Weights of a small encoder-decoder audio transcriber: log mel input, 26041 training examples.
Rows from block 4 of the audio encoder, named by matrix and row number. Rows with one number belong to one channel. Each number is 500 + 40 x the weight over its row's rms, rounded and kept within 0 to 999. All counts start at 0. Numbers have three digits each. After the name is the row's rms in percent of the matrix's.
# convs0: first width-7 conv (encoder.blocks.4.convs.0.weight, 128x128x7), inputs 85-89, a 7 kernel for each
# convs1: second width-7 conv (encoder.blocks.4.convs.1.weight, 128x128x7, transposed), outputs 85-89, a 7 kernel for each
convs0.17 100:466462516550528480481576549397481510501537496568522465492521507533522501564470425506576516501448408545537
convs1.17 103:455457551414445508522499473407539499488458521474487472480461494498531565462553506483425525533491543514491
convs0.18 104:503531428489456552515454507445481525434503494520524522502525468543532536439527466414459496489466461501562
convs1.18 100:503493499508520481549491577526517560517427502446560479528448431448476429505529484551506502510437545478538
convs0.19 104:462500571479520523495472481480479466511527536518467442538444543518543508528403442521542497610521478569495
convs1.19 103:461483489500464500454544449581509503459532495516520535455444499411487495525472494501461512524502528450509
convs0.20 102:527502465519479542477576539578464538528509518428466488528453553446496462535454508504552410516524509513431
convs1.20 099:507461482507488486506490556474469497508503536492516570496594472494545468518452474491456521486510502487547
convs0.21 103:446527520410479475496510509442490492464489488481542492512490486491451466452490488489512500478445546506565
convs1.21 100:495519516532532460510490533527440515481478483532447524539567570467581505503480533450495524487458514541496
convs0.22 107:536425585538524444426568519542527462437492455548470553472583469564479526495410534513516481510479511456509
convs1.22 099:468489531508501531524489495513552515481480471486499465520561454511529562534509550502433516524545510454460
convs0.23 101:501469461453474541520521537497512453516491480478414578524439458507498570474452497485550499535454509416537
convs1.23 101:511565466494458491535546544549459518527559501497502559526478555446506544510514481476454493479498492522540
convs0.24 103:535447467436526501473536539479545490453451561540492537496522550497533532504513413541460456484529496497456
convs1.24 098:480551467468509507505508506578486531477456541499562500502507502458512476518513523470486538516494537461572
convs0.25 100:548528551484556439536552556535468450461560513521477454524564409479464479518519515544498472492557604448479
convs1.25 102:533453550509509479524509509501526501465564515573485544487428436522480556558497508486395547460489484536462
convs0.26 089:466448516537444523455507553547487533464501588541444539558424517518487513511516573461470391505490449440489
convs1.26 099:477532544483508459524539499529502478452409467494432461489529473477496556531516531526514428557491541591494
convs0.27 093:545528453507501498529481446579519481488480492511569471462491507438503533518486507518417503516517464502489
convs1.27 101:500540473474493513473508459518509393488501475493508507430543514469521618508451528469439518476533510556531
convs0.28 100:554478460444559465500519520457532498448486515497573503483474532547532490485453499460523488545512437492391
convs1.28 101:465487482481516502538516541487404526537476528533492473482460537509488473499480496507570478527533572522535
convs0.29 103:468472570461506456453501506518507433422477584521502443521459468468493462468521501481507450503507443549484
convs1.29 099:502499494522492539509451543530434542537554503461460537514472499487520440522449550458540454492489487510570
convs0.30 101:482479474467406491499480598488456488582534511537497533508534462461517486412507575545445517515521462524427
convs1.30 100:468482503450489524517571554575524489486543514463488489448495526449535566476534494547550564523467536599455
convs0.31 097:650642600559544393378465515532447464528440486449576405551533527487460556561533499541484504464597405533522
convs1.31 095:726614546504549425487469500488443453463551481448521553487538530408496472498563465447459519535478471494461
convs0.32 098:529431458549491518472449462467477500507486498462461479490477499501496471493479529524508467495538496527502
convs1.32 106:476487500533451529467555509450484482539466464501496552525535497409529514510555529519496534462543463482564
convs0.33 102:450487512474479524518512506508510514578463556481514503443524455513499509517490456496450442491491580447570
convs1.33 097:494489476470581486512485509482485488505473512515541548426510489541546494520459492457478476586490459556431
convs0.34 102:501506433529497502499504559511534560514467498561498515489482517491522544447502572543549422484476441532530
convs1.34 102:495501426505566534480509454442535513485546482527520454450476467429480462508471479448466499471516491481463
convs0.35 098:477457522520494516531552480472511529515589542481517446495506442560547475425421503509469464592487521515525
convs1.35 097:467503494517488497520547496537487464556544492451530540508481466460496423529526448457473472470479438493573
convs0.36 095:475446602459554559604480485470513494482501517437541479509513531493507495513555487476507466571512475459559
convs1.36 099:474421566527504527481487526525508477472511473544469492525591442586462508504452504460452507542559505583467
convs0.37 097:480550460485481461485505446491476507472585430539533414510588552564464510464440514496451486521530496453511
convs1.37 100:508405515461499476509459550532516539483484549445482470457421450587433533483492508453475529451499507478438
convs0.38 096:474470477497489437500496518545516492547507472556474492523463470539453530399517490508467445433464466527531
convs1.38 100:460568472500491520496499529573547492492490497465556508541520517508530474503496520490446449526515502511503
convs0.39 106:502488504406516487469562446436542526452532495437548500480520503523519451542447480523509509451526480556432
convs1.39 098:510519543480476451489465565468461487520508449575414532532551485502455529432516462493579489553446491513500
convs0.40 097:525491472509431467441469466422482539539497442542439482444438569494554481494494549502481464444516515500518
convs1.40 099:523561584544469507477537540526569461567493451492484475513463533491563545450526490482520522464492511489468
convs0.41 096:490455491537492536477480470472535500477544472463469524518520450430487515536524602564528528499524531529530
convs1.41 096:519436480502446519532518496559526523472466522411478515536437549485413551515519564550480502475498548543455
convs0.42 103:522603528545465493519478433539450490528429535516562509460561488477485480518514565525522528473550486526528
convs1.42 100:589517508499527506473541491503494482467460588450478463416505433567481524518496460566471519502503476494507
convs0.43 100:526472517501500470511518473489503452459479484526544504442507492471548508470526554555471488532394556554538
convs1.43 097:512519494479533506468536511516542480529375505518474536508504552433432490505498544570479510451525455541455
convs0.44 099:455534481500526525515456479531423469506517492443485534551542496489517551494468474557576502551498502446413
convs1.44 099:476479524490448529496522526513515372474540488478478526506546505492547546476432416481582586489515458552553
convs0.45 094:470528465449537496489477477427525508486525470451501476546484458502539542484519426492479496508464479523457
convs1.45 103:478514505518556541501479505469464520514507525470462438490459505491527513434499433545573470544472511516519
convs0.46 113:439524454535467499524419500501548514532514480568494565475468476490531480498511454538507488502469509530482
convs1.46 098:494480488468477511554575526526510496509641481477483517551547513527523507507492491475494385459526525519508
convs0.47 100:488525480525472520516493597539538493502520510540483508499506446532493489434554422417468548462539480543591
convs1.47 103:476500487516487553487470457507464513433487486469521481536531508526463529515471519493518480483481449513513
convs0.48 100:469463523452500515560435507551481547440489517589492474479544563551514459442420570486509501494504451472446
convs1.48 101:463513458509512515496520502503467536524569489479464456520466516510524510474448430467452576499514426532437
convs0.49 101:460529513504555434431548452455500615485543506468428426474518533549490565500534493465524561460527480470459
convs1.49 104:481450532490534477533482548484538502487519532496514476490498534475586493474515468544506515509548449561538
convs0.50 096:518574443527427444514484531506479521472511529520487490396494554591543438503519484511491475573531572536428
convs1.50 097:495481514516547475517539513509499449589419450468442437457464546511473532477461457524475489509490513470471
convs0.51 101:478547498521454506517550447427590430468492529475509450556458505475457571466509508480484464502523576503463
convs1.51 101:504519471542469473539451464608449454497526529466515524467491490475479482459557470548520537463471467511464
convs0.52 101:417402504450534445410449427509423446462539476502528440528525544546520519490438452437508503530453485429477
convs1.52 095:399491406534507514491589487531509509522472531513538461509468510556484461488502428473512503471490476437569
convs0.53 099:504512516498451504521457437443488474506487547513500441488507496510582514544506426540501460513508519480517
convs1.53 102:476517496514535533495482434451535451490495450518523548482494521491489514502522534456469558488538435480437
convs0.54 103:501522546504506479474496538574520484491466487550615454523492501559491510570538543520544546567506513389516
convs1.54 104:514489589470538494480460423512531512466443440485506484381449487479427442464517465503500488495524481503418
convs0.55 100:524460437507449564535490445539431458450539500495486451524457482429514494566477539547460544504504591451488
convs1.55 105:466456504523484467568528519474517500459580446506428442517542465521462517509478581511449475444533540448551
convs0.56 090:573499478476524533529533551437489524503499500483475519478494546457505538497518508516501449493503531550508
convs1.56 094:485514492489488514534434499508508416489458479490478475435489529417510464519530521538586499462521466495532
convs0.57 099:489489490482491483527518554529531502462505515546501498447559460544490493454409512511496514504536551488481
convs1.57 095:421526452512548523473510581526432473448500501472528521482472530523513418536462501464567511474568489488468
convs0.58 101:425469498511490451563530486467494483526483480497446548534503454479484502492537490517530505477533492449506
convs1.58 105:486513496495491464499485529490519546506538533486524482499425513524483487548499457439502458528461493543492
convs0.59 094:556447490519554474461545546487464503473418420442475514484405521403532550491558544565481452500494481536445
convs1.59 098:500474501434496524498534513398448498506473483549485465480574487522467419454477489596544497599534493514430
convs0.60 096:733574599557486477407456456391464536485452587517456519440457526513508461458496496523489528559544500512500
convs1.60 094:744567588521474514426486473439515513414545488472507511490527451482504500508468523509393499468465543441528
convs0.61 096:503472471520461463515502509508478496486501422509461454537528511555473501474501497539553552461468461542445
convs1.61 098:474545495483535488528454472594532570528478625458474463457451470499562510543545534474516432500473486469502
convs0.62 100:377511498500525495522446506550521463505496595529546510435461459420502471448573519500454482478512526425494
convs1.62 104:492446483539411540551499554529467539543555482515447508513478443493503468543460442461513514529471452573453
convs0.63 107:534463457470537485499504491477462490501517498471424415475484477517497459475494473492489415506578558496515
convs1.63 102:533474516439479563467462558544524554491516514473493497481426513502498473516451486523463537570517535536478
convs0.64 101:516508465457516495463526496519533525480539505504487408548507516490474535477505569469450521545499443480473
convs1.64 102:454489504558510474499490511477491560500566480531519496383473417456564478520466499567508527542536438473515
convs0.65 102:450502571455523552441527514448488467519517493502502432492470495434612455547485459484578473577486476488478
convs1.65 102:510445492505424496499502484502536463564554536500525582583491507532549511474469450503523512441487431513516
convs0.66 105:516433452563484458527481516478509519469462476472494502497524530507474556427455575515544467497516513469568
convs1.66 104:452478490552445508549432526527433538498513504418493520534575479469459513505469542510453504510583424554568
convs0.67 104:500486509456462504544503573499505513490497508542525454489503552507516483530512503613421541525454450504546
convs1.67 106:448482532576504514507507490483549480497473515511533568508509505517473498512534509445497482526606463391485
convs0.68 112:539506511478504492510508486482549502474469551462519564441480516517524488488402468474505567453466445532472
convs1.68 098:473435436541495527532506534555448566491501532500518576611535515466485474522522551519476523518547468407524
convs0.69 097:489488469516538525602492538424571451510566470482427470498495484515507514469453508476475536542449493501519
convs1.69 102:469547475544471548493431492556534472504524523527481492419489431485511549492579500477431549549492520502472
convs0.70 112:506524455467450437465529548534482516457487469516550497504476499524464510449511483542561453401504511500539
convs1.70 100:408521483514464487509533502496492543519516513482463508539576525441502524577516527511528528467514512522464
convs0.71 091:449483493478411617578515472464491493531555468490521506468424477490439449460516509452470549509512550447525
convs1.71 094:531427491507515470495544592478432553511552502542475476449438423494494495520508498534557555499514558480409
convs0.72 101:573508451435475524465548498483502518498527509555458506473552464428497492489463501460563545548538535598533
convs1.72 099:476483527514475509496470437538464530520421524500505525459426497563452513489509482515513482501532527502466
convs0.73 103:468530414521553501427543475519501480449523535458485561511518521528532482530476446469501508540443507493531
convs1.73 097:484521513477494487474457506501523506537504517453485598564521497431504475453440520487534523511541432485574
convs0.74 099:515477510476503554469439537471521474443497571467495537455534584566516471495495464556462457493498445525517
convs1.74 099:449508460511536537498445526435440543498530484529468449505576491485441516519515525495460505481555513457488
convs0.75 103:485411472483500543459454488487571518432504514553406496502507457523521491487486502524498551466495490533395
convs1.75 101:482521491473483552479550497521492467481545493535569473568492460494494485511469474547507460474495520473457
convs0.76 099:568472516505524554491487514476491487438539439564490494486494550494495457522533480571529528500527518470448
convs1.76 104:562490544476419537503506538518479536453475461544466457598500564485461500493497510505563510468433421508493
convs0.77 095:513525499524550441536459511542448580474485542464478448500428472507500497462446502508431497596515580537555
convs1.77 097:544484524537510505559548507489586468564499521507445508473446537528522555501528513458485495553508514515560
convs0.78 094:631561482560464464442478474441488435477517467465464477572472503519530457525447480507504488521451489606525
convs1.78 092:621556534483527464436474482460524543443516592453436540581517502441503560457481542512524467587469549532425
convs0.79 100:563518469517539526419452447486454541505438493413534515519548489457488497478477481479527451468496543542643
convs1.79 102:553510487520515494487571475472517461568432411547483455515533490499535440514504468563580530432513552445488
convs0.80 096:488432466435559469459508500497488524492543415512463525549579505533471520458597504529513520503491506481510
convs1.80 100:482516477519504475556500505523553521431490469464461498438498437539499451531522496508497532525565503466482
convs0.81 101:507516502508522464500506514481499475474498528512589532505484530510530513484466519523482519480472499481495
convs1.81 101:476515487505519500496511567538507539473535508546529507500500474496439495531459473528481456498540466472569
convs0.82 092:522480497517480523513571517503421467466467493518604574541606519473475555540501553507556540464476480545424
convs1.82 090:404568468493568495552538528466482504452505491480478478463492466533481488428556550544497442472506449479457
convs0.83 091:522467467510529557588556508446485480453472462523486512487535524553533461520463515457439488419521469540536
convs1.83 096:421468486549531519515456532483497518473443568438527476451488498516481532583564425485483495494424608425502
convs0.84 097:527486511504528469471495462501471475500483463479452510544455462492570498456496515540445505492432562510468
convs1.84 102:578467538498484511518501525472516538454480523513434535540480543501422565467453421441544520507488451522576
convs0.85 094:466532554578466485518499549486473481500477415445459582515516418425472529522457551511437533508501493462515
convs1.85 103:488507554505516512515567478454491532512483469589500540535567520506521494531569551526558551518475551465586
convs0.86 104:508485503467443490460494579490464454462546478507597511501565540489609428506504493454476574556517487449461
convs1.86 104:430474485490473485528502498498484489476583461454498513492456410509407477488453486448458415494414458450550
convs0.87 108:574468481548483524531505515546447477570508544483467453507518550528510507466595456417485548463527460511521
convs1.87 092:459518505501502528474457502477523518447563507505473488528550473502511454509479477474560495497466466495558
convs0.88 097:479560525482476472486555495401487424502489495512464423420518471467473499483522506482511429406499481489478
convs1.88 099:455526517441461514518500445510551499482485518497476556520510431490532465543556473471436481607448536534505
convs0.89 092:483461561503516485454520484446425460436411478479494513523434513452484495581590613689478518517456511476481
convs1.89 096:511532538542493503533502562494466549452421572552441552511495485460503456522516593732583531450537518545538
convs0.90 101:491475497511532521459424541430451513552562551523505504510493465506427523471510542491543429506533525532488
convs1.90 103:449471514449500503486534461526532460525545472556568532465527494528528497472525443453496479465497540509569
convs0.91 094:536456470479502477487457524539523514490498476498490527497467538415480509525500466484513545508476429489465
convs1.91 100:465579473473501503499467481579571487482471510510525505461453459475529501505499542449501514465444510500525
convs0.92 091:535548461483472495555486468474550472498484505493479491539484508500531512520517507541522500474570508581488
convs1.92 098:459506484487524446443442470564466533580485522422527505485509498464511527429482478567530542481453440515578
convs0.93 104:478465535465465476500453558444479502528496477508533450501506516475467453519471431494498504501530531485453
convs1.93 097:495532513526492513492463447439505491472457574527447483476489514462555500497544516499502465487511487484495