python train.py --train_examples=26041 --input="log_mel" --vocab_size=32 --encoder_depths=[2, 2, 4, 2] --encoder_kernel_size=7 --decoder_norm_position="pre" --decoder_positions="learned" --lr=0.0031 --eps=1e-08 --steps=9100 --final_lr_fraction=0
Rows from block 5 of the audio encoder of a small encoder-decoder audio transcriber, named by matrix and row number. Rows with one number belong to one channel. Each number is 50 + 12 x the weight over its row's rms, rounded and kept within 0 to 99. All counts start at 0.
After each channel's rows are labels from the 100 clips, of 14976, where the channel reaches its highest value: "responds to" is what is common among them. Only what is clearly more common there than usual is listed. The data: short read English sentences (LibriTTS-R). In brackets: how many of the 100.
# convs0: first width-7 conv (encoder.blocks.5.convs.0.weight, 128x128x7, each kernel summed), inputs 0-63
# convs1: second width-7 conv (encoder.blocks.5.convs.1.weight, 128x128x7, transposed, each kernel summed), outputs 0-63

convs0.44:52 16 50 34 43 45 66 24 73 39 56 32 51 33 57 62 42 43 59 67 59 63 39 57 54 28 41 62 45 49 40 59 52 50 53 63 61 36 44 55 63 42 58 59 48 48 41 41 43 49 42 62 40 48 67 58 68 40 52 45 38 31 39 45
convs1.44:46 45 67 52 44 33 48 53 51 47 26 62 39 43 33 42 67 70 25 54 49 66 54 57 60 35 67 54 59 39 81 44 49 41 42 38 36 60 52 57 52 41 33 42 52 58 48 61 44 59 52 33 76 61 54 33 28 49 51 46 34 33 75 39
responds to: the word "it" (29)

convs0.81:50 71 46 51 52 42 64 49 54 37 42 50 28 28 32 48 53 45 61 56 55 45 44 74 52 50 42 40 40 61 54 50 45 46 59 33 67 49 54 70 76 59 54 36 57 38 38 45 54 64 47 35 63 71 57 58 38 48 51 33 41 35 62 68
convs1.81:55 49 52 38 43 30 63 56 61 63 38 58 42 53 54 70 48 42 53 57 44 65 54 52 48 62 64 56 57 56 52 72 54 67 43 58 49 50 58 58 40 60 73 43 46 54 61 63 47 38 39 55 47 56 37 48 44 73 48 48 57 61 65 38
responds to: the word "was" (34)

convs0.95:49 47 39 53 47 51 37 27 37 54 48 54 55 43 66 67 46 23 32 43 47 52 30 32 27 56 48 49 52 45 45 42 41 47 54 43 48 86 37 36 56 65 43 37 32 51 62 61 31 22 38 57 48 58 51 80 34 58 53 47 62 56 58 23
convs1.95:48 23 50 40 42 56 32 64 38 57 72 38 62 42 50 48 32 49 44 46 48 40 53 52 58 65 47 49 38 58 42 46 70 40 66 50 50 16 48 38 40 50 52 42 58 56 54 85 55 54 66 57 48 56 22 49 54 44 58 46 60 71 45 29
responds to: the word "what" (38)

convs0.8:62 43 22 43 58 21 56 64 59 58 46 36 40 53 30 28 66 53 53 56 51 56 42 48 61 53 45 67 48 53 50 21 22 23 40 62 43 39 73 44 46 72 50 49 47 59 47 30 57 37 31 57 51 59 37 41 43 53 57 38 58 42 44 48
convs1.8:47 37 47 56 34 43 53 52 43 62 42 36 38 77 44 45 53 50 51 46 55 53 55 60 41 45 36 59 45 33 40 42 35 54 37 51 47 37 70 68 61 39 68 37 47 42 57 38 42 46 43 34 51 46 46 71 37 60 57 37 63 38 53 61
responds to: the word "the" (63)

convs0.28:44 53 65 70 54 56 46 69 38 43 39 41 49 35 64 38 44 52 43 45 55 57 52 51 60 50 89 41 49 47 53 44 32 59 52 60 39 63 35 26 45 41 50 19 58 52 54 56 42 44 39 43 54 34 21 40 49 46 55 43 48 56 49 38
convs1.28:52 56 44 50 58 64 34 28 64 32 44 62 58 41 55 39 35 51 41 54 46 35 33 38 65 56 37 60 50 42 62 61 37 57 50 53 43 53 63 53 60 63 47 66 57 55 41 60 40 40 58 68 26 67 42 61 27 55 62 57 71 28 45 56
responds to: the word "was" (25)

convs0.124:38 50 69 36 67 45 41 58 32 35 53 33 39 74 57 35 60 49 44 60 44 46 30 43 51 30 71 59 53 25 35 46 66 31 69 41 45 61 33 65 34 81 50 70 62 53 43 44 47 49 51 53 52 40 45 51 47 39 49 52 32 59 59 63
convs1.124:51 38 57 41 50 32 54 47 31 65 53 39 45 53 36 38 64 60 64 54 65 51 39 52 46 29 58 61 44 47 56 56 49 58 74 41 20 73 58 40 45 45 53 46 28 41 59 56 51 51 57 38 53 45 63 47 59 62 45 47 55 67 48 40
responds to: the word "my" (49)

convs0.70:40 37 59 11 30 53 63 31 51 66 61 50 31 51 44 53 27 36 48 59 50 47 57 56 47 33 74 53 57 48 41 59 55 63 60 76 48 62 47 48 48 52 74 45 53 42 73 52 49 45 42 52 45 40 47 31 37 65 29 49 59 36 45 50
convs1.70:55 65 32 30 41 44 53 59 55 52 37 52 59 40 82 54 54 54 46 58 52 61 51 39 41 34 59 38 44 28 78 55 41 32 45 49 41 54 27 47 51 54 53 61 57 37 71 51 33 50 30 39 37 36 71 53 33 59 37 58 65 71 67 46
responds to: the word "was" (30)

convs0.27:38 45 70 50 47 42 36 46 64 61 65 33 64 41 61 31 64 70 33 54 53 44 54 57 49 33 35 47 52 52 43 58 32 58 53 62 55 53 51 61 48 50 63 54 35 44 58 54 54 66 59 48 60 58 17 63 57 50 41 28 21 31 44 31
convs1.27:48 61 32 79 48 50 51 63 52 68 56 47 38 53 37 75 50 36 64 33 30 44 56 67 67 24 66 39 47 57 23 72 33 44 41 39 45 52 48 63 56 34 37 19 52 44 41 34 51 49 44 54 29 36 41 62 45 54 48 38 51 52 87 44
responds to: the word "was" (76); the word "it" (33)

convs0.86:47 62 49 40 51 39 72 81 41 51 51 43 63 44 41 46 32 53 29 55 54 18 26 47 63 63 25 45 47 49 52 25 42 45 69 56 47 66 48 53 36 65 64 55 61 34 31 48 60 42 57 53 70 46 52 64 52 60 66 40 29 39 37 41
convs1.86:32 45 42 65 51 55 45 59 32 54 45 42 61 70 63 52 59 68 80 29 32 53 21 39 39 31 45 48 34 53 31 59 63 35 40 40 45 39 40 54 53 33 49 72 34 51 63 58 41 58 48 55 57 37 55 50 63 55 56 65 61 37 63 33
responds to: the word "i" (51)

convs0.108:29 49 47 52 42 73 61 50 48 75 53 50 45 47 38 42 47 51 21 53 33 56 21 41 75 53 31 62 22 54 58 45 38 60 66 42 61 49 55 57 64 51 46 67 50 40 65 34 57 62 53 41 49 32 65 52 52 37 49 26 54 36 46 43
convs1.108:54 36 60 54 50 38 74 39 40 46 52 58 58 72 42 36 75 65 46 42 57 38 37 26 45 52 23 40 48 52 61 42 37 65 46 52 51 55 36 57 39 41 62 31 22 39 38 58 52 63 55 46 43 41 57 46 38 52 49 59 30 30 33 50
responds to: the word "what" (34)

convs0.10:49 55 42 43 36 66 33 48 42 59 43 58 61 42 57 57 66 30 43 53 52 41 33 41 57 40 59 54 67 48 53 49 63 75 45 58 56 52 36 42 27 66 47 60 39 82 53 50 55 64 39 71 47 38 66 38 54 30 58 14 49 50 47 53
convs1.10:45 27 59 53 43 42 38 46 41 34 52 44 54 60 57 27 52 51 49 49 55 59 43 63 54 69 46 38 32 52 49 67 51 53 68 56 55 65 55 55 52 32 33 43 44 55 29 42 49 57 27 47 48 48 52 43 49 70 54 43 49 52 38 60
responds to: the word "you" (85)

convs0.99:49 44 44 52 58 43 52 63 51 31 48 48 22 54 39 55 41 78 65 58 77 43 59 46 50 21 50 38 48 53 61 41 60 46 38 43 38 20 44 51 38 54 53 25 50 67 33 41 59 35 32 58 46 68 59 44 60 56 48 33 54 45 53 26
convs1.99:33 54 63 52 21 64 56 54 50 51 43 39 63 51 64 51 41 68 54 40 78 63 42 67 72 54 66 43 30 57 58 65 72 40 59 54 56 23 57 58 50 30 53 49 67 55 47 55 44 52 41 39 53 24 40 36 56 39 28 62 62 60 71 46
responds to: the word "a" (32); the word "was" (25)

convs0.36:50 58 49 69 50 27 51 46 58 45 53 53 53 41 28 49 59 54 68 59 56 59 61 56 56 26 57 32 68 45 40 46 69 53 45 61 62 30 64 44 41 54 35 15 56 45 47 46 45 34 44 23 54 41 25 57 23 47 42 57 39 44 49 42
convs1.36:56 47 42 60 51 53 64 28 53 45 68 49 48 49 77 46 30 69 57 51 50 23 24 32 47 47 46 51 38 49 54 50 52 32 34 45 51 42 54 51 55 52 38 43 31 62 46 36 55 35 43 48 57 58 46 71 61 60 44 45 59 58 30 63
responds to: the word "the" (74)

convs0.102:50 46 43 22 53 37 35 74 50 39 68 72 42 23 72 55 42 49 44 47 67 31 50 39 57 48 49 40 40 52 18 42 49 48 41 49 82 58 49 44 57 69 49 69 62 72 57 52 50 34 62 56 33 48 54 39 36 47 35 42 44 50 68 54
convs1.102:41 67 53 51 36 75 40 57 54 44 55 52 50 24 39 66 63 55 55 39 52 51 39 50 47 76 52 46 62 52 63 43 36 49 46 60 44 25 50 36 51 22 21 77 44 65 40 56 60 64 60 61 63 49 44 61 49 53 46 55 68 62 54 36
responds to: the word "me" (29)

convs0.39:39 56 50 65 14 33 54 47 42 49 35 54 68 46 42 42 21 59 65 53 65 49 50 51 35 57 28 43 41 51 46 36 42 63 64 55 49 29 51 48 51 48 52 40 41 37 42 90 47 59 68 60 54 41 58 36 40 04 37 41 45 52 34 49
convs1.39:48 55 67 57 59 58 50 44 21 40 38 49 45 52 50 52 23 51 50 31 46 49 54 49 71 57 18 67 47 51 38 36 52 46 36 41 58 39 60 62 43 29 61 54 59 51 56 41 38 49 53 55 48 46 56 69 24 84 42 54 24 47 54 53
responds to: the word "to" (34); the word "think" (25)

convs0.13:54 43 50 39 33 47 53 31 63 34 56 27 34 71 49 65 36 49 49 42 62 14 75 57 51 49 43 34 45 38 41 57 49 53 68 70 49 64 61 62 57 49 40 63 39 28 48 46 55 44 55 55 51 57 51 35 40 28 37 36 57 60 34 53
convs1.13:57 38 58 42 51 62 35 57 51 59 38 67 58 49 52 62 51 46 58 63 42 41 29 37 51 37 49 40 47 55 43 60 21 47 26 38 32 25 46 39 38 50 59 57 74 25 53 43 57 29 51 62 39 29 58 54 45 56 69 55 41 53 38 34
responds to: the word "the" (54)

convs0.33:46 42 59 51 49 53 42 44 36 47 48 53 19 51 57 62 57 30 47 44 49 68 58 37 41 56 37 33 62 37 34 52 45 47 57 54 64 37 44 66 58 50 36 46 49 53 44 43 40 44 38 21 63 48 47 63 52 75 49 39 60 77 52 50
convs1.33:26 51 44 53 44 43 58 42 59 52 53 63 56 69 46 47 54 59 47 67 49 60 56 61 60 53 51 37 57 65 35 54 55 51 43 62 52 44 53 72 51 73 62 39 48 54 50 65 54 36 57 54 46 52 56 53 41 18 68 46 52 63 63 46
responds to: the word "i" (50)

convs0.115:34 32 61 49 49 49 32 56 53 60 56 56 47 64 45 55 59 66 57 50 34 56 64 51 20 52 54 56 67 32 61 55 45 29 31 64 49 59 47 62 56 41 27 13 59 40 48 21 66 57 47 45 40 63 35 51 31 39 59 59 52 43 49 41
convs1.115:68 47 38 41 46 45 35 50 57 49 41 31 32 49 61 72 45 52 34 56 26 58 50 41 68 52 45 56 26 37 52 63 62 31 67 47 58 52 43 48 54 73 63 78 55 53 47 39 48 43 53 45 40 42 53 76 69 36 54 39 58 52 23 43
responds to: the word "is" (28)

convs0.47:56 33 53 14 42 47 57 39 54 61 42 46 71 55 52 48 69 53 56 48 51 57 21 43 40 63 49 31 57 41 38 69 53 44 37 44 45 41 15 77 57 62 41 43 44 21 46 59 35 56 40 49 56 31 49 34 57 51 44 44 60 49 50 62
convs1.47:64 75 51 44 67 51 56 35 36 59 49 49 58 40 35 61 35 29 52 49 53 39 69 54 48 64 58 28 35 50 53 65 47 46 50 44 44 41 35 38 58 66 49 52 35 56 56 35 46 54 61 50 34 56 45 49 44 45 34 18 58 22 51 34
responds to: the word "you" (34); the word "he" (30)

convs0.25:59 63 38 33 35 37 21 62 57 32 38 51 24 58 55 44 64 30 51 50 54 55 44 36 49 44 55 58 57 77 51 40 42 48 53 42 60 46 61 45 53 29 66 47 51 41 46 34 59 48 49 33 80 44 74 64 71 39 56 44 38 60 43 60
convs1.25:48 61 68 35 47 46 60 54 56 37 65 78 30 46 60 30 46 44 49 53 67 61 48 49 42 53 48 58 66 48 51 47 67 39 50 51 64 51 67 23 46 46 49 68 64 51 29 41 28 68 17 62 47 75 49 77 33 30 41 54 39 59 37 50
responds to: the word "to" (37)

convs0.104:33 56 40 56 47 36 78 57 47 42 47 52 60 57 70 55 52 48 33 51 54 33 41 66 39 38 33 67 57 46 44 65 35 72 64 48 55 66 58 37 51 56 54 45 37 31 57 61 51 51 51 66 49 39 63 49 43 44 36 43 37 38 38 64
convs1.104:63 46 60 44 37 22 46 25 71 54 42 52 56 53 54 78 56 36 43 35 49 43 64 55 69 54 40 53 57 43 65 66 38 30 60 49 33 53 65 58 34 44 71 61 49 37 34 46 44 42 54 36 42 44 52 47 54 48 29 55 52 51 70 64
responds to: the word "said" (34)

convs0.77:59 71 38 39 61 55 43 61 48 52 40 27 60 43 46 46 45 38 47 53 58 45 39 39 59 63 57 45 30 46 63 60 45 66 66 40 55 44 42 52 71 22 48 37 47 27 40 56 34 27 43 46 48 59 51 54 41 36 33 51 52 60 31 36
convs1.77:30 67 57 47 53 33 59 51 46 46 45 48 87 44 53 62 62 56 56 37 42 45 52 57 42 50 43 69 61 43 48 55 54 43 44 40 40 51 23 49 37 35 65 33 43 42 44 40 30 45 42 42 47 48 77 17 52 56 24 55 50 27 49 61
responds to: the word "she" (54); the word "was" (34)

convs0.41:45 47 37 48 51 58 51 38 37 35 65 38 69 46 43 40 65 36 46 32 56 44 23 37 50 23 58 35 55 35 50 49 34 51 55 64 39 66 35 72 52 39 57 61 33 56 54 60 66 59 50 46 68 35 39 50 56 53 37 44 38 45 47 49
convs1.41:53 29 46 46 38 35 69 19 37 64 53 57 30 53 47 47 39 52 80 54 52 37 45 65 48 51 42 57 23 48 37 74 31 43 47 52 46 38 41 47 59 25 68 38 55 58 47 55 50 38 58 43 41 58 39 54 80 40 26 45 42 62 49 65
responds to: the word "was" (34)